config = dict(
    encoder_parallel_block=False,
    encoder_moe='top_k',
    fusion_encoder_norm_position='sandwich',
    fusion_encoder_mlp_ratio=4,
    adamw_lr_other_params=0.0011,
)
Rows from block 4 of the fusion encoder of a small model that answers yes/no questions on an image's attributes, named by matrix and row number. Rows with one number belong to one neuron. Each number is 128 + 24 x the weight over its row's rms, rounded and kept within 0 to 255. All counts start at 0. Numbers have three digits each. After the name is the row's rms in percent of the matrix's.
After each neuron's rows are labels from the 100 texts, of 14848, where the neuron reaches its largest size: "tokens" is the input token at the peak. Only what is clearly more common there than usual is listed. The data: telescope images of galaxies (Galaxy Zoo DECaLS).
# gate: MLP gate (fusion_encoder.blocks.4.mlp.gate.weight, 512x128), inputs 86-127
# fc1: MLP up (fusion_encoder.blocks.4.mlp.fc1.weight, 512x128), inputs 86-127
# fc2: MLP down (fusion_encoder.blocks.4.mlp.fc2.weight, 128x512, transposed), outputs 86-127

gate.257 089:128163136151139149114121119148129095108143137114128107122120123158141140113159131118108105115091144101088127136129166175145143
fc1.257 074:120149150139137117147153166143122128109128140121148110124124107169154159126113109107092106126133152106085112105121156167142115
fc2.257 052:142076127121131111114147131107146131166141173111155118173127163138144088128140133128116165123101147105132152160157101118092129
tokens: "shape: smooth"

gate.329 098:105110127149150130096131116132129130140182147140189127136147132132113114183154117094130160117137136091086057118161104108102111
fc1.329 094:128127121079090135147143134114105137126068132097064127104112139150146140094083155152102087171124107168175162151102157145167139
fc2.329 131:129103137131146086136070161172129130155124111143120108107105120128125100145157068108132119151079155135139094131136162122128125
tokens: "bar: no"; "bulge size: moderate"

gate.417 093:117127113139128165075146087136125161107142087121106140121158148102102106135109070119109113097128082144137123120126144106112146
fc1.417 100:145151129051165146158122104100135102133113131125130155141139135109117120078163133076133114105108159130102124099124111112132137
fc2.417 064:112115167134148128106083101127084136171156116175121124127107152137083119113141126159203145122110158126156162164165082134153129
tokens: "spiral arms: no"; "spiral winding: tight"

gate.117 096:099117148134119111119110104153116146206144132113140127081126109105150133128106116158082127139163140172075155127117118112145148
fc1.117 097:133109141109119111140155166116128102063124150134130129168130141108124128115131140115164119110104129078148110124135117130107105
fc2.117 055:159066109182100071112113108114069123142103103122114100146104138140110109128155163157125137141156098120129090150113133119112135
tokens: "edge-on disk: no"; "merging: minor disturbance"; "merging: major disturbance"; "spiral winding: tight"

gate.482 091:134097124126132090130110059122135126140122106098092144141126145116155110157140139114109125130134117095162094119103093145136149
fc1.482 092:090169174161109129123174158129135143152133130182147134109151087134102114123105111127132175117146124189132158131181120091089118
fc2.482 105:143143126184135129191078079146098136151144098129100121120127113122183092075126139104148153148149113138123128145133119117155179
tokens: "roundness: in between"; "roundness: cigar-shaped"

gate.96 097:106125156178167121149191140086159122097112085165113137190131112132140094136126121152156089173100085140119158103116126134118161
fc1.96 115:116127123152119143133146095172171139120095088156117121120152130098141125153125102126145138127133076115129144098140095138126118
fc2.96 128:137164167113121125127110108126150132097085111123124096104138112126120098104160140156090090132124103088063093130152141109085129
tokens: "spiral arms: yes"

gate.282 106:123128169084157134143165099143158103120139174116136130107158178071170088126091107123124108102113131163078101113156126128096142
fc1.282 092:130185089149106133132106133081093115135105136091135111136103077157123115153180136132143160135148117114174149155091128134140140
fc2.282 096:133113124158129157148151141096139150133128099116119102112116095118145139079162155154139110105103151114111123165123150155155077
tokens: "bulge size: moderate"; "bulge size: small"; "spiral arms: no"; "bar: strong"

gate.56 095:135135107120105108110129108099126130127124133154148110138139130169087102122092116090128135151133140140180122128170157119162165
fc1.56 101:198135131162140138167105103110158121138130115152166136130129121159109167119150133139126108114166101111133132163104166119176117
fc2.56 116:130070096147120116139125163104141106136126140136120117122121149114149088087125159112075128123141130165176130098150152125133120
tokens: "merging: none"; "shape: star or artifact"

gate.277 098:129112144125138134091131122138153148151146124106112118182129139156127130145148163104164072112137141151126116116128131148165144
fc1.277 088:094088151158145130102107101133146131149145116126131106138125134161107119156123130128166072117133120119138103104129097129119165
fc2.277 080:118105144135113108098118106156117163105124169138096134096146147151119154143119108156150128093146174113177085133101138142125157
tokens: "roundness: round"; "roundness: in between"

gate.125 109:164095100168129133110104110102162141143093089135174164129124078152130156118161163129094129108097131115112157167105145115128139
fc1.125 104:136153124101154168162126104144125097119147150150107153132131129125123140161126084136154142145155117125122104127128128120147105
fc2.125 096:130141096097128133123142117123111128148127121132113123108130089125155111107152152127136080157151164173141123135126124138147129
tokens: "merging: none"; "merging: minor disturbance"

gate.263 119:136144135176144123129165132099151151143081144134121132117073122117125127147113125142122159151134136136145080119170127102102149
fc1.263 111:102086137080113135103091147133095106104160126121125109154176137153126140096154128124118098116134148116089165132083151161185135
fc2.263 077:122114088120172160107120114138096135149141127129174135118073115118142116124135084148157109131110130173144133132167112143134131
tokens: "roundness: cigar-shaped"; "edge-on disk: yes"

gate.131 096:155140140132155160151125106104094122147106154066144137137152121133106119112125144168096133136152082153095148147083148097140124
fc1.131 107:088151121111118138126101134137146116123090175140128177149107085132107169118134099131151124158135174113178130160094140138095135
fc2.131 018:129088105120125138156124067164132109108111107138140159128157130175090171138123148099130155161116153134150131112085140101149140
tokens: "edge-on disk: no"; "bulge size: small"; "merging: minor disturbance"

gate.491 109:128103133121148155099121115152160162106135131112133165103122116103173147147112146124111131121162140093114082111115128142122113
fc1.491 102:151140159158143140141133094125115123147155149109144136132138155120147113161121131125119065185118070107114160124135094101138136
fc2.491 096:128135150121138128113104127102132154136165112141097140108130152124150152085104117137126104165141153141149123162095132138131141
tokens: "merging: major disturbance"; "merging: minor disturbance"; "shape: star or artifact"; "merging: merger"

gate.252 104:121102169161089135113125106126122091135160101121096134142158093103070148146122149172125090178109134123137146161120087076145137
fc1.252 106:092121121111153123128078108138141112142099157175108170134139102142104133111127142107160097125132159131101111124101106127101086
fc2.252 106:132118085085126135103114171140115084133100113111117129163121139142116125111108160149120111144171078126127118125123130121154117
tokens: "merging: none"

gate.110 092:155122130134124136120127168106149100148154142158161142141128123117126137093092103146126146138132111122125116061105143163143116
fc1.110 101:109099098132167140115127120087156156126088198049110152108131136140110136132111128077114115108141136117126158161091113137136125
fc2.110 069:128155126119144123137137175131126121121105104176110166144151127150153140119170080152154102104135123162143118158084135088141117
tokens: "bulge size: moderate"; "bulge size: large"; "bar: no"

gate.91 105:078125104161096109116148138147149112165119116139134103144079107082131115112150124104159133143156093143130115130168147158141134
fc1.91 101:124114086130101140139101116149109089158102126090110148147091137113130121114112121126130162151100113154081143178170114151130158
fc2.91 119:115101159080084113103153131097125148160168166135110114098156105168117169168148090155123150112143132120086098129114095144114094
tokens: "roundness: cigar-shaped"

gate.174 118:161180106114145112106178150156136129110156131117144112120136155148138102098118140089093108136115142161144123092159105131106177
fc1.174 128:118134134112123129125128106130126098171149104128094106106139104153142166070144149116160150147181136154117142107149137097166125
fc2.174 115:124135156165122127138132117151166144151107131124104100095122101161133098147112133124150116112130134135138101141140124137124053
tokens: "bulge size: moderate"; "merging: merger"; "merging: major disturbance"

gate.297 099:139131126166122112122146120131111135102105148138138190118165159146115134146093123136085150183133137122187155101111127110125130
fc1.297 102:097113137134102115124104133111151146193101100133150096141131135120126176127128146120132126112130172125094087123152118128133128
fc2.297 076:180140134154091157134185093108077136115149110106114141069121113121140104146126153126114133142116137151129164150117137114109115
tokens: "bar: no"; "spiral arms: yes"

gate.232 094:117133094106139131173138141118106167084116134109134142148148163129100108128123076149152128146125157120111132103127121129100100
fc1.232 095:115138121136150133177135136092096124136099183112153136140177110079125138091118099122114137119099131114110083118124155123166119
fc2.232 041:099116115142142119144109152164121085136137188150115118128110110157140134106109140124116154107140128160112139188131113096115124
tokens: "edge-on disk: no"; "spiral winding: tight"

gate.137 100:140155104106107178150118153100146131113099142095158134099127193149123158147157180173101111124167120097121142103190144115137135
fc1.137 108:127117160173132098115140122121119144126162085123085110153105115112122096113098077102137144110102140142139131162082135099117117
fc2.137 044:130124115131140163108142096108144134128141170136123112085102134158140119119143158141108118100120116115119114136140115093095089
tokens: "merging: minor disturbance"; "merging: none"

gate.406 076:139107139146145208160112113124122106098117168064136132141077114097149115175085133109134084140136120115169128136138082141158149
fc1.406 077:139098156130145183135081105127122129118133144045147104135072127109147110193111120117117150151139124119160095132109108149137146
fc2.406 126:137158161096113111115158107117168132141123117140114117123160118136122140144129122128088119129128129095091101130126124135085078
tokens: "roundness: in between"

gate.16 098:147105153104163118148157128162151137138113113141136110164177153114128134137162111170138149116171140150148103109070118104152139
fc1.16 120:153165119205144123123156124122148129105128187093112118108140129184112126073104180137177122157111159136155110130143142168121105
fc2.16 076:136103120119116150140124144119118121092141145129107090139153118124120116119128145123094112149173134119142176162123120155091129
tokens: "merging: merger"

gate.290 093:117151135116115117147159130115131157137135108131124120127159091115177103086125170154114121114111127124144088114137133124106109
fc1.290 105:120137133108135122131138130139176122159134115122124138118134149128127135118120074157154140103139068108169134129129148147072156
fc2.290 064:127124115074123130151132131148145135116116162141133119132125123159132158167178162143132133107102122118104148117106121100117144
tokens: "merging: merger"; "merging: major disturbance"; "merging: minor disturbance"

gate.114 114:093110102103105126161117156146093120123127117127143122157139085178122113152130109185106139136103119136121116158100124147116153
fc1.114 113:156137151143061173085141114100149143095143129132115107095139129092144118173102124108160130124114139118117169121127138127119116
fc2.114 055:087146119125152110130093126143189115122133147131148136129133174154123160110136145120137151129116151118114142121113108110073132
tokens: "shape: featured or disk"; "edge-on disk: no"

gate.347 103:117121092138114087137104116186152153113129146129145124114162129125113104120135119115127108125136101101078170113123100139120142
fc1.347 099:129092154151141127138130178104108122093144095110132122148131143143167161112126151110120162160159097162121123124123147121136076
fc2.347 044:134119162150121174135121151103098111149125137094131136126117140112122152104103149118147157139157189101126107128109103122152174
tokens: "bulge size: moderate"; "bar: no"

gate.67 094:086155149127117112138103147149077137079157094122096114101113138109129136113108124142110147119099088109161093124139149145139145
fc1.67 095:105165135122125097179124137158084120095112113140109092117148137085162150079119113096100137165115135161141101088132103136180117
fc2.67 117:135130137124084123116119045148105143091149123177114145100154136121127122137108126157105139145112131148139148188132153135138102
tokens: "spiral arms: no"

gate.323 088:132129136136138123131087095106115078109134140094126119132137121130128134148103133131124125177110109104132137137107124144162170
fc1.323 096:128117104082157127122107132127150141136111131132089128170099122141135130137140148132125102078130163184114120149140145100134135
fc2.323 091:125151144132108098130127095123117146109126132120152099162118150137153197124134116099129119132160141104124151150141167174146148
tokens: "roundness: in between"

gate.242 105:127107097188167156120133096101172155126111079162184094167144144173148122136113142116117125099149131101111132127145122157154089
fc1.242 102:126150126115102162112139138161107107111118171141116188115097115103112105102158166144137134147082149153142108123161158107145174
fc2.242 109:161107151188167160136118101064129157129095127103135129147138105143132130153094125148114171158111091126128137116123133112121120
tokens: "spiral arms: yes"

gate.74 113:074123118145095087095120121107130085136129141130095171098153107111161110146107148149163143135140172157121130135165115112071115
fc1.74 114:164108128111147184138124107162124157125112114114143063177097160166099116096158100125100150127128082139131132107103114148158142
fc2.74 057:146130127130129100132108121095117100142116147132137148136130120150176128137093121158126109118098124162138125128140146071104122
tokens: "edge-on disk: yes"; "merging: major disturbance"

gate.185 113:157144093149095114101104101118118155115096127174084169102174088129170148120123118154150119178142120154099123132098127155096125
fc1.185 109:144147166166095148120139140142133119106147112097145112137118131141103114130127101133143095078116190097173132159127135109124146
fc2.185 138:151151108066154114106154104092135160147112088136118173117162118141155152126136114160115094150126093091175138102130105134090107
tokens: "merging: minor disturbance"; "merging: major disturbance"; "shape: star or artifact"

gate.432 094:116144124112149152102110166104115119111168109170142128145068160136125148132115121077080139064117132092151146126100154120106140
fc1.432 099:117128129132170118087132154115133123114158102164154119143094167152140197143121118092093149050122116100140121102089133110123138
fc2.432 094:162108078134110116124146124154146149137105130131112157141124133156128115071141116180149087143172119119116145159093116139165104
tokens: "bar: no"; "shape: featured or disk"; "roundness: cigar-shaped"; "bulge size: moderate"

gate.229 103:097104152133136120125109135143118109079104099116100127111102117125105128081157110121094185144111174116123103077120149087139121
fc1.229 110:111100141134137143155154094182111156124120131096141135117072112105147140088112170130093198137089125100146140106089149136164107
fc2.229 102:113146096093098163121136105149104135132142207129144130123139146083128112099098098123133122151104157091115110118083078145102129
tokens: "merging: none"; "edge-on disk: yes"

gate.497 103:114134131155134101129122116145176128122161114105108112110114107086149131113151149105134167122158140102093092084147129165107110
fc1.497 112:143125106111071119116139108092118113140137187151160150167133161128135136132146132121121107104096180162133131137128131138127095
fc2.497 102:095081130133099109092169132131070114094107145130162112124139104131141090135128124132118140146111127122137131133129152090085084
tokens: "edge-on disk: yes"; "bulge size: none"

gate.126 105:198125154125118113149143149148127122117104129123101124174085092109142114130119113148116137125167100147107127141104146105139087
fc1.126 100:083145117130158142125127115108128127104174146114148141116145135148142112134143124123156130149126168110138128102128134120142149
fc2.126 045:144137116103116134120153121120100141112150123164094114087121177118130117143124195113176127174134100114115144144173134131129101
tokens: "edge-on disk: no"; "edge-on disk: yes"

gate.38 115:135123118097163116134164116157082127130150148117137119096162139144124140096146139101129141117106161146125133132143150164149125
fc1.38 098:126104145085139128158116160083115130106137141104124189120129128114136123160073093133125108109128121119094140125126154133142123
fc2.38 122:118098104124123128113101156159103143143134116105169141157087166075137117125109135155155119138122125149179120065130145134151139
tokens: "bar: no"; "spiral arms: no"; "spiral winding: loose"; "bulge size: small"

gate.51 089:167105108144079179085123144130113178153147109126141123117115117121103185186128105135085096135143103103152076162121115144131151
fc1.51 100:144110134132070155103122110142128171137115110177127129103125124106100175159147098173106104146113097132161088147131120148138117
fc2.51 115:168097176143143086120138149151156157108158115122051130112112114136091106124133113067140133122153140129117117136094105148136137
tokens: "shape: featured or disk"

gate.27 096:118050141125169135139125136143145112101112108098130118139057157154104174130108123112158164165123131129144113127180135096115106
fc1.27 099:114135090148109080152136136084118116146120113169125138124107128107143160192134112165099137110131162172105140140121145159105169
fc2.27 082:130159088086118166171150126144124141091131148135087126160122191120115123138125128126085138140162137139116119118077131143099192
tokens: "edge-on disk: yes"; "shape: smooth"

gate.83 102:148081119140085109144099127162116147135124115107131125184169115076120152155147100143153105165184147126161104132130119105143120
fc1.83 092:131148116141123109153162108070150156126114123132106128090149109193105089149059154132130187143135107128148155114151100108128136
fc2.83 071:124138108142093137090100135148101090153138080141099135114125143082141142139112109117163064182124148158109164124109145111133112
tokens: "roundness: round"; "roundness: cigar-shaped"; "edge-on disk: yes"

gate.19 099:113128132133133110163135086112138116115091158150115149132130119131152137126083102169097083159129136174134132096119158113119118
fc1.19 095:165095162109171156141169095119143141128106146141119134136163125116101144095104093162125100150078120158138127076105134143093086
fc2.19 043:106114161137139107115115123168159137132176144086137133147124168156099103116112119142152109148115113146152122145107096150138142
tokens: "bulge size: moderate"; "spiral arms: yes"; "bulge size: small"; "spiral arms: no"

gate.409 111:152125148167092136139131151114140125130097146124123118165136147165160117149162147152110120114103121131137127161110157147154164
fc1.409 099:167159155102080159129085142147134151127106080151170091125114108144127130159079149121145168118092143154115121137104109119130143
fc2.409 111:129122123098185141135171126177131164107147162171111151113148107141124138104138119153123162082163147134115079126124154114110134
tokens: "roundness: cigar-shaped"

gate.59 089:151153139136143127068115153068129126153126148081147108093096139099147127138136068086140114161123139100103155159096134090167124
fc1.59 095:151152142144142145093133130096102131145117148068125105101123126093134123118139092114122111148124136107109162166103130095145106
fc2.59 121:092149123177112134175083148141106102110092125126122145123121134155102092152141112103128088091150103159082155154139102115157142
tokens: "roundness: round"; "roundness: cigar-shaped"

gate.224 095:125097139130144183150095101093123131138095110109109146149072148122126148131145185106133154137123105125121123110144126157146143
fc1.224 091:120108147139133181148099103090107118146093148111137123139087144121136136145159165120134169090104119149128128122117083177120168
fc2.224 154:160160131118144058097122133119135087123146105126114130123136096120133127151160104143141102092135162131084136160133104137093103
tokens: "roundness: in between"

gate.333 090:132126123146108170128099130133135109120115151080104129176115104114166160155107120138124130115110156173132112125068124150120211
fc1.333 088:085111110122140092132062099145134121138096115119123138179120130115131146099143148135160093133152132115139134097120143151137099
fc2.333 141:132121144076124129117144165116135115142157142156117122137132152155140128180088103163114135137106149154086122161110130143139036
tokens: "roundness: cigar-shaped"; "roundness: in between"

gate.511 085:135126113137127165122146082101095125103145148111151109125107107125157076142163102131117139168137092095143116164154145156118133
fc1.511 083:155131124149119199136131053129093110137131169102174104135109131102140108124137137148100157135107137110120088154142117125163137
fc2.511 096:120159149132110091125106140138115120135142108136092137128104158185115151140096143156134149144138161140113143163138133143162145
tokens: "roundness: in between"

gate.357 096:091137104172101115142167097129118129116100135149159142156163109134142137147119091136124108115150148159146115131112078143093142
fc1.357 100:138135153152134162111168138162120128124078153121157116130132136163160140113175139108152127112160149130124100100073128135108117
fc2.357 125:098150101130128107128126145135116159099171120122139113126120090133152078143065126118107126069077153132131089119149130146150166
tokens: "shape: smooth"; "roundness: round"; "spiral arms: no"

gate.473 116:105124122113126147118141170085144108076128136142131129120089152142122127104179124146157112111133122131101165155126154139128102
fc1.473 110:128148117092112131154130109178115136140092170130139149117096115082120099113146181144141130138146146160123166188113124119094139
fc2.473 121:111122125180102129140117155141133160134162173122136138159129134144145135138105155121130127123111150155126145152148149188106146
tokens: "spiral arms: yes"; "spiral winding: loose"; "bar: strong"; "merging: major disturbance"

gate.9 088:132161136138178146156117119146170097164145116119103083118114123108150112134100151132119169158143159124125166111115148145143093
fc1.9 103:109101143109107169135082145081126099170122137138113140138147169175118116103110159145131143124128127117104098149122166160114100
fc2.9 115:127160131092116146071139137127171153152149147130135143074187105118096131133102119119144154138115128092119166146137092120110123
tokens: "merging: merger"; "merging: minor disturbance"; "merging: major disturbance"

gate.107 092:110131119108157123123178127123126123127121097145125152178134119123133160100140123129124158138088156132140140130118178107081079
fc1.107 084:098129205112098140122100093123095110151153168087144077114131111144142109133134131114108125148124108135141194084124119081109142
fc2.107 104:104119136160133116122115129128122103133096165135153120146139127169171114171137100160141114127123149111123112134152159115156141
tokens: "edge-on disk: yes"

gate.337 112:181075107087113141106150121108133112121127181116144117124116123117116128165125164154113129164128126149134120138107108118115151
fc1.337 113:142116093093142117097132094137133138130130129136176160123062074126156141084120125082089134121124136133123164142089128141136113
fc2.337 041:093113129149130125131123105145111108094152121104167118113148099140161101115183107117139124107136113102113120128154136171133098
tokens: "bulge size: moderate"; "merging: merger"; "bulge size: large"

gate.236 104:110121144125158120126083131073109090125124105114161104125097129156138111140147116140130134122153108081058147133118162166085095
fc1.236 106:140133133142139127132157112158147132139098151084105123102141110101088140103085168118136108155125137177125104148153099088133136
fc2.236 050:141094126107103113119135173096101140111157145138138108103142128127181171131135102121066092125103086149121141109104103152112131
tokens: "edge-on disk: no"; "bar: no"

gate.274 108:131098113115108167117141132117130157138123133113135120104126133139150134132128156120125115113141144142129099130115131127125145
fc1.274 102:144101122096109192141151144114134132135137149116118135107143123126163143127117143111121127103128181142139131151115115118134148
fc2.274 113:064152131156128149147092128099148104139144123161110144150140125145106095113121139135123112134119089109115150135143163128117169
tokens: "roundness: in between"; "shape: smooth"; "roundness: cigar-shaped"

gate.211 115:152126099107133173128155143122158121180151125119129151117127114066082137094097114083149174127115116133105119091153135139118145
fc1.211 098:104132119137180142146122139142169151105137130120126132139098147084180137145114098133112185109176146067106116099185162125155133
fc2.211 084:146098132098179113130125114100137137139154153125113152122087128107086110143143130134145148098141147107120162128119153196093132
tokens: "roundness: cigar-shaped"; "shape: star or artifact"

gate.58 092:103126132152152118116137155126094145111177149114116136101126125111100104099067093147150091062139102113098139157150161098118104
fc1.58 084:122113136119115159103105122110157098117078102165135145129097096145112140145167132142117154121160162151150147144138132129129171
fc2.58 150:176108146154117135124127178143132180138103121133159167098159121100100133161121159146162112159091102154141127116096106139154102
tokens: "bar: no"; "bar: weak"; "bulge size: small"; "bulge size: large"

gate.319 102:129116123134127153124114145134100146117125129094144145132161121144138105096113125141124125126140171124123153144140098121077126
fc1.319 087:114156140145126117104114124156113178156100113093146127115150149146122102117138122134130145106124159139120104127113089115097099
fc2.319 126:083127101108124119141157104139129093135162152133148117126099153185107175101108117118109135146107111109111144119111146111150144
tokens: "edge-on disk: no"; "bar: no"

gate.433 108:135114138132139120101141124143119130115117097124109198138138148116164138117133141118116085141146094133129166155094151171083129
fc1.433 104:133133111162114130058132101133116118172137114123160075123093180153146118122112134126108063120110080124139138129107156073082158
fc2.433 102:146110076086110112130138163132107084123179141153106096111132121179108113146124073126121146138122141131144128097135156104146106
tokens: "merging: major disturbance"; "spiral arms: no"

gate.365 086:135140123126108153148159151125090089124126141157104140126140145160109105130119121109177114093076160143165133128118114130116090
fc1.365 092:076117116120134101136090116094078138081113142150115119116143152125165154132122086150119105148128126129189119162145132117127100
fc2.365 106:100138139122136157163099165164109154144122133104163152099126131135121106186100121139106140122091151092151140107144131158064142
tokens: "spiral arms: no"; "spiral winding: loose"; "bulge size: large"

gate.259 094:145123101139157141136138164089158106147138131155145159114117110164102130129117158099160152172128123072131128111166124148156059
fc1.259 105:106147134103108141155160143164100151137145139153116097105103080075137145155110130123111146074131163102174118113109129139123191
fc2.259 097:111136141091069163170091126142093170143130127111120142130097146142090124140103143176125121119109115140148109121108129153165096
tokens: "shape: smooth"; "merging: minor disturbance"

gate.140 112:112117133105151114100103153146118167127141123109140113132123182115127119190152085113108130111137133147130157076154132123168136
fc1.140 108:156146149079159128142153139164127181128173105114135105137131169095113142210131081154141144140133121142125156130118118097130151
fc2.140 078:110127156114111113119107105126101118109133168120151123111152155145122065147150120103171137141167154124140120125146127123133116
tokens: "merging: merger"

gate.203 112:151124139136139141117150112137106147138097132137135127153126127179143111079133179132136142152104143131153114108145119084174162
fc1.203 126:141074140172087122101117130110134128133090122086171144144116126110084103146117131111092118166084130111101124162130182137113109
fc2.203 078:109097114144086153156129097102143102120107120112132158147101143129113127115085132153122139104122108098102098164157165126124081
tokens: "merging: merger"; "merging: minor disturbance"

gate.379 109:170097154141100110111162143104101118122132118111144162128150157131140141121144129116083139127133092141140152116135162142104129
fc1.379 116:132118132126120088059162148118090150121082122123141165130151146174131136157114141118154121138146129140119145145094147133128132
fc2.379 126:084126141120135135138126162107141100163126128128139109129115108132084088126132110116133147162153103129081144141105118109145077
tokens: "bar: no"; "spiral arms: no"; "bar: strong"

gate.94 104:169119143166143141167120180194148102139123117105129090160166118160163101116123135143133068121100119148071152125141117109136134
fc1.94 107:133156088132127104110108141137155126120153138123121120109152146126146116093163166141135139125140200152126159128133130132095157
fc2.94 076:132107102101109126140150073131137152151130117153143096133144162170138132107121114133146108144106113106138078132187139072140111
tokens: "bar: no"; "edge-on disk: yes"; "bar: strong"; "spiral winding: loose"

gate.437 100:114153104109113093107104142109142113174104105082119112132100107120172073130135106126136152141140110201127145145111118134082107
fc1.437 102:139145151144156118140099152132136132157118093114081144144123095093172104141113131139113143136118077196122125128124084133127092
fc2.437 093:114063130167110158135135175117127134115118109144093150120137126138096128122170158122163126133129138132105139161123162134111147
tokens: "roundness: round"

gate.230 088:142129124153156087162164143154135131096098140140117084128204135143102152120078101150131125137114140172121103112121122103125124
fc1.230 103:106146128103120123085145164119123143139087106148121122117142146170103174125116169109150155113122156139118168119113149143114127
fc2.230 124:140135116111140164123113098124123148103160150119122072188089149099113143127153155131129119135128108147114116128049132144113116
tokens: "edge-on disk: yes"

gate.253 089:130095139077145144149164153119133150091130145162155122147116099154089113136139166083170123128141124095092154152118119070152134
fc1.253 085:125150123149130090162131102145128130159154140099125115134118151137148148147142108145131156118079146147128094115149158178106133
fc2.253 094:106115159108132119139132121123105139136136128112153118152152168131146168109138151107131172105178103138105173107105099141083104
tokens: "shape: smooth"

gate.250 095:124115127128126123155087152135105145139128126156143140130133164128114120137158128119065097115147131143151139152124092136143107
fc1.250 114:140147129127123193096147128125115165117159104106157106116124108154103117120138107144176106200144091110123104138139129101135080
fc2.250 030:157179081130147111128132094108134121113168126127092060102136163126134106160135129129137184129135125139095123142184101117164095
tokens: "bulge size: moderate"

gate.390 101:125095125147044129096147113120158104183132119154172134110118104171111142150127132107154172107138137147126139119107144128111122
fc1.390 105:140177139098172144146127138120127157087160134097134117152138130135181128080133123091130119157137153128122102139142127109161118
fc2.390 118:136111141157164113107087114137097186110126113156102117132125101161131120094160126126122130107125169113097140124116095131148113
tokens: "spiral arms: no"; "spiral winding: tight"

gate.115 099:104118152135135151098123099125119139123105137083121159099123088137155153102140104131063131134161117149130151152127127126136121
fc1.115 085:133113099141181136063141132139146115136151088111158141175159144137127115166119102139122122127106117154097070137137187150123116
fc2.115 044:112134177159108098098109132168077097115139106135103126144159135110125141145083159143178121128114138132137126135121135126129159
tokens: "merging: none"; "shape: star or artifact"; "bulge size: large"; "bulge size: moderate"

gate.40 104:149122139084130114148121135134102152108135098129094133083126123108165133131161143142134190114159097133103065113102113176154114
fc1.40 104:089109114176140143092128158091124116139075148106123096128138111152134130136143129124117069098102154111117135125131190106119110
fc2.40 098:170138150117183163119104133110132114187144116105097126097111119149150119133087119156129107131136097110124131112091110138132104
tokens: "merging: merger"; "merging: major disturbance"

gate.157 107:107099152147141120148095127151112112164141115173116126117136132124137089123137133182138124072154128127123155115136130160167092
fc1.157 108:148149118114140141119169140122160118082103131098154164141092121125135173114131112080126135151121149151134085152113128087097184
fc2.157 082:153123132142155115184130130142105119153110148130136128095125136117135174135116149128113132122120080107142130106110117134131147
tokens: "edge-on disk: no"; "edge-on disk: yes"

gate.142 093:124145149154128118179138090143100083170092143113177122119112142133098184137186160145116142122116115135126164127103098112150155
fc1.142 103:099123132163126133190144120163175110128109140123165130121102137114115143146102125101140135174103121154116150109089119125117116
fc2.142 102:096120161143168149115150145141119099138144106122103126145086103142147139122132133124086125136116082096112122137115127097125147
tokens: "roundness: round"

gate.300 094:140102119068134110154112162141132120085130150131096124117143137107119191123124160185132149082103138139124075090125150101098074
fc1.300 088:130107132094119101146119163135155136099128120114089126109129142104117163079131163150105163099117130119099092130113156096078096
fc2.300 084:133106102108131134123180089123094138147135138130070114165162088125141153102148134115079144157077141125135156156147132121136134
tokens: "edge-on disk: yes"

gate.385 098:105145152148098103153144121142170147135130116127149143123087147111127102148113098117120188132131103118129170112091115152101108
fc1.385 110:131102125100121166126149149104130150108121132149146136147112157109110182162129133124096110106142132115162155168144156075198103
fc2.385 116:136112136121072136107151087156128104123101115100078134083149105146085139116223117118143152140139164165135161143149120135138150
tokens: "edge-on disk: yes"; "roundness: cigar-shaped"; "bar: strong"; "merging: merger"

gate.291 097:121137147097128137102148115115119120111158159127163137121098138085150135098119110116135167137118136146111102126117100159106166
fc1.291 095:098102144093156167114144120132111089094180179113158121152093147114148132069128106102151140136116129144091142145118121145109144
fc2.291 066:126110096090136108137186151104147106137113166119138176125121092139115108085118120131150096128131166132152109135134163128177121
tokens: "shape: smooth"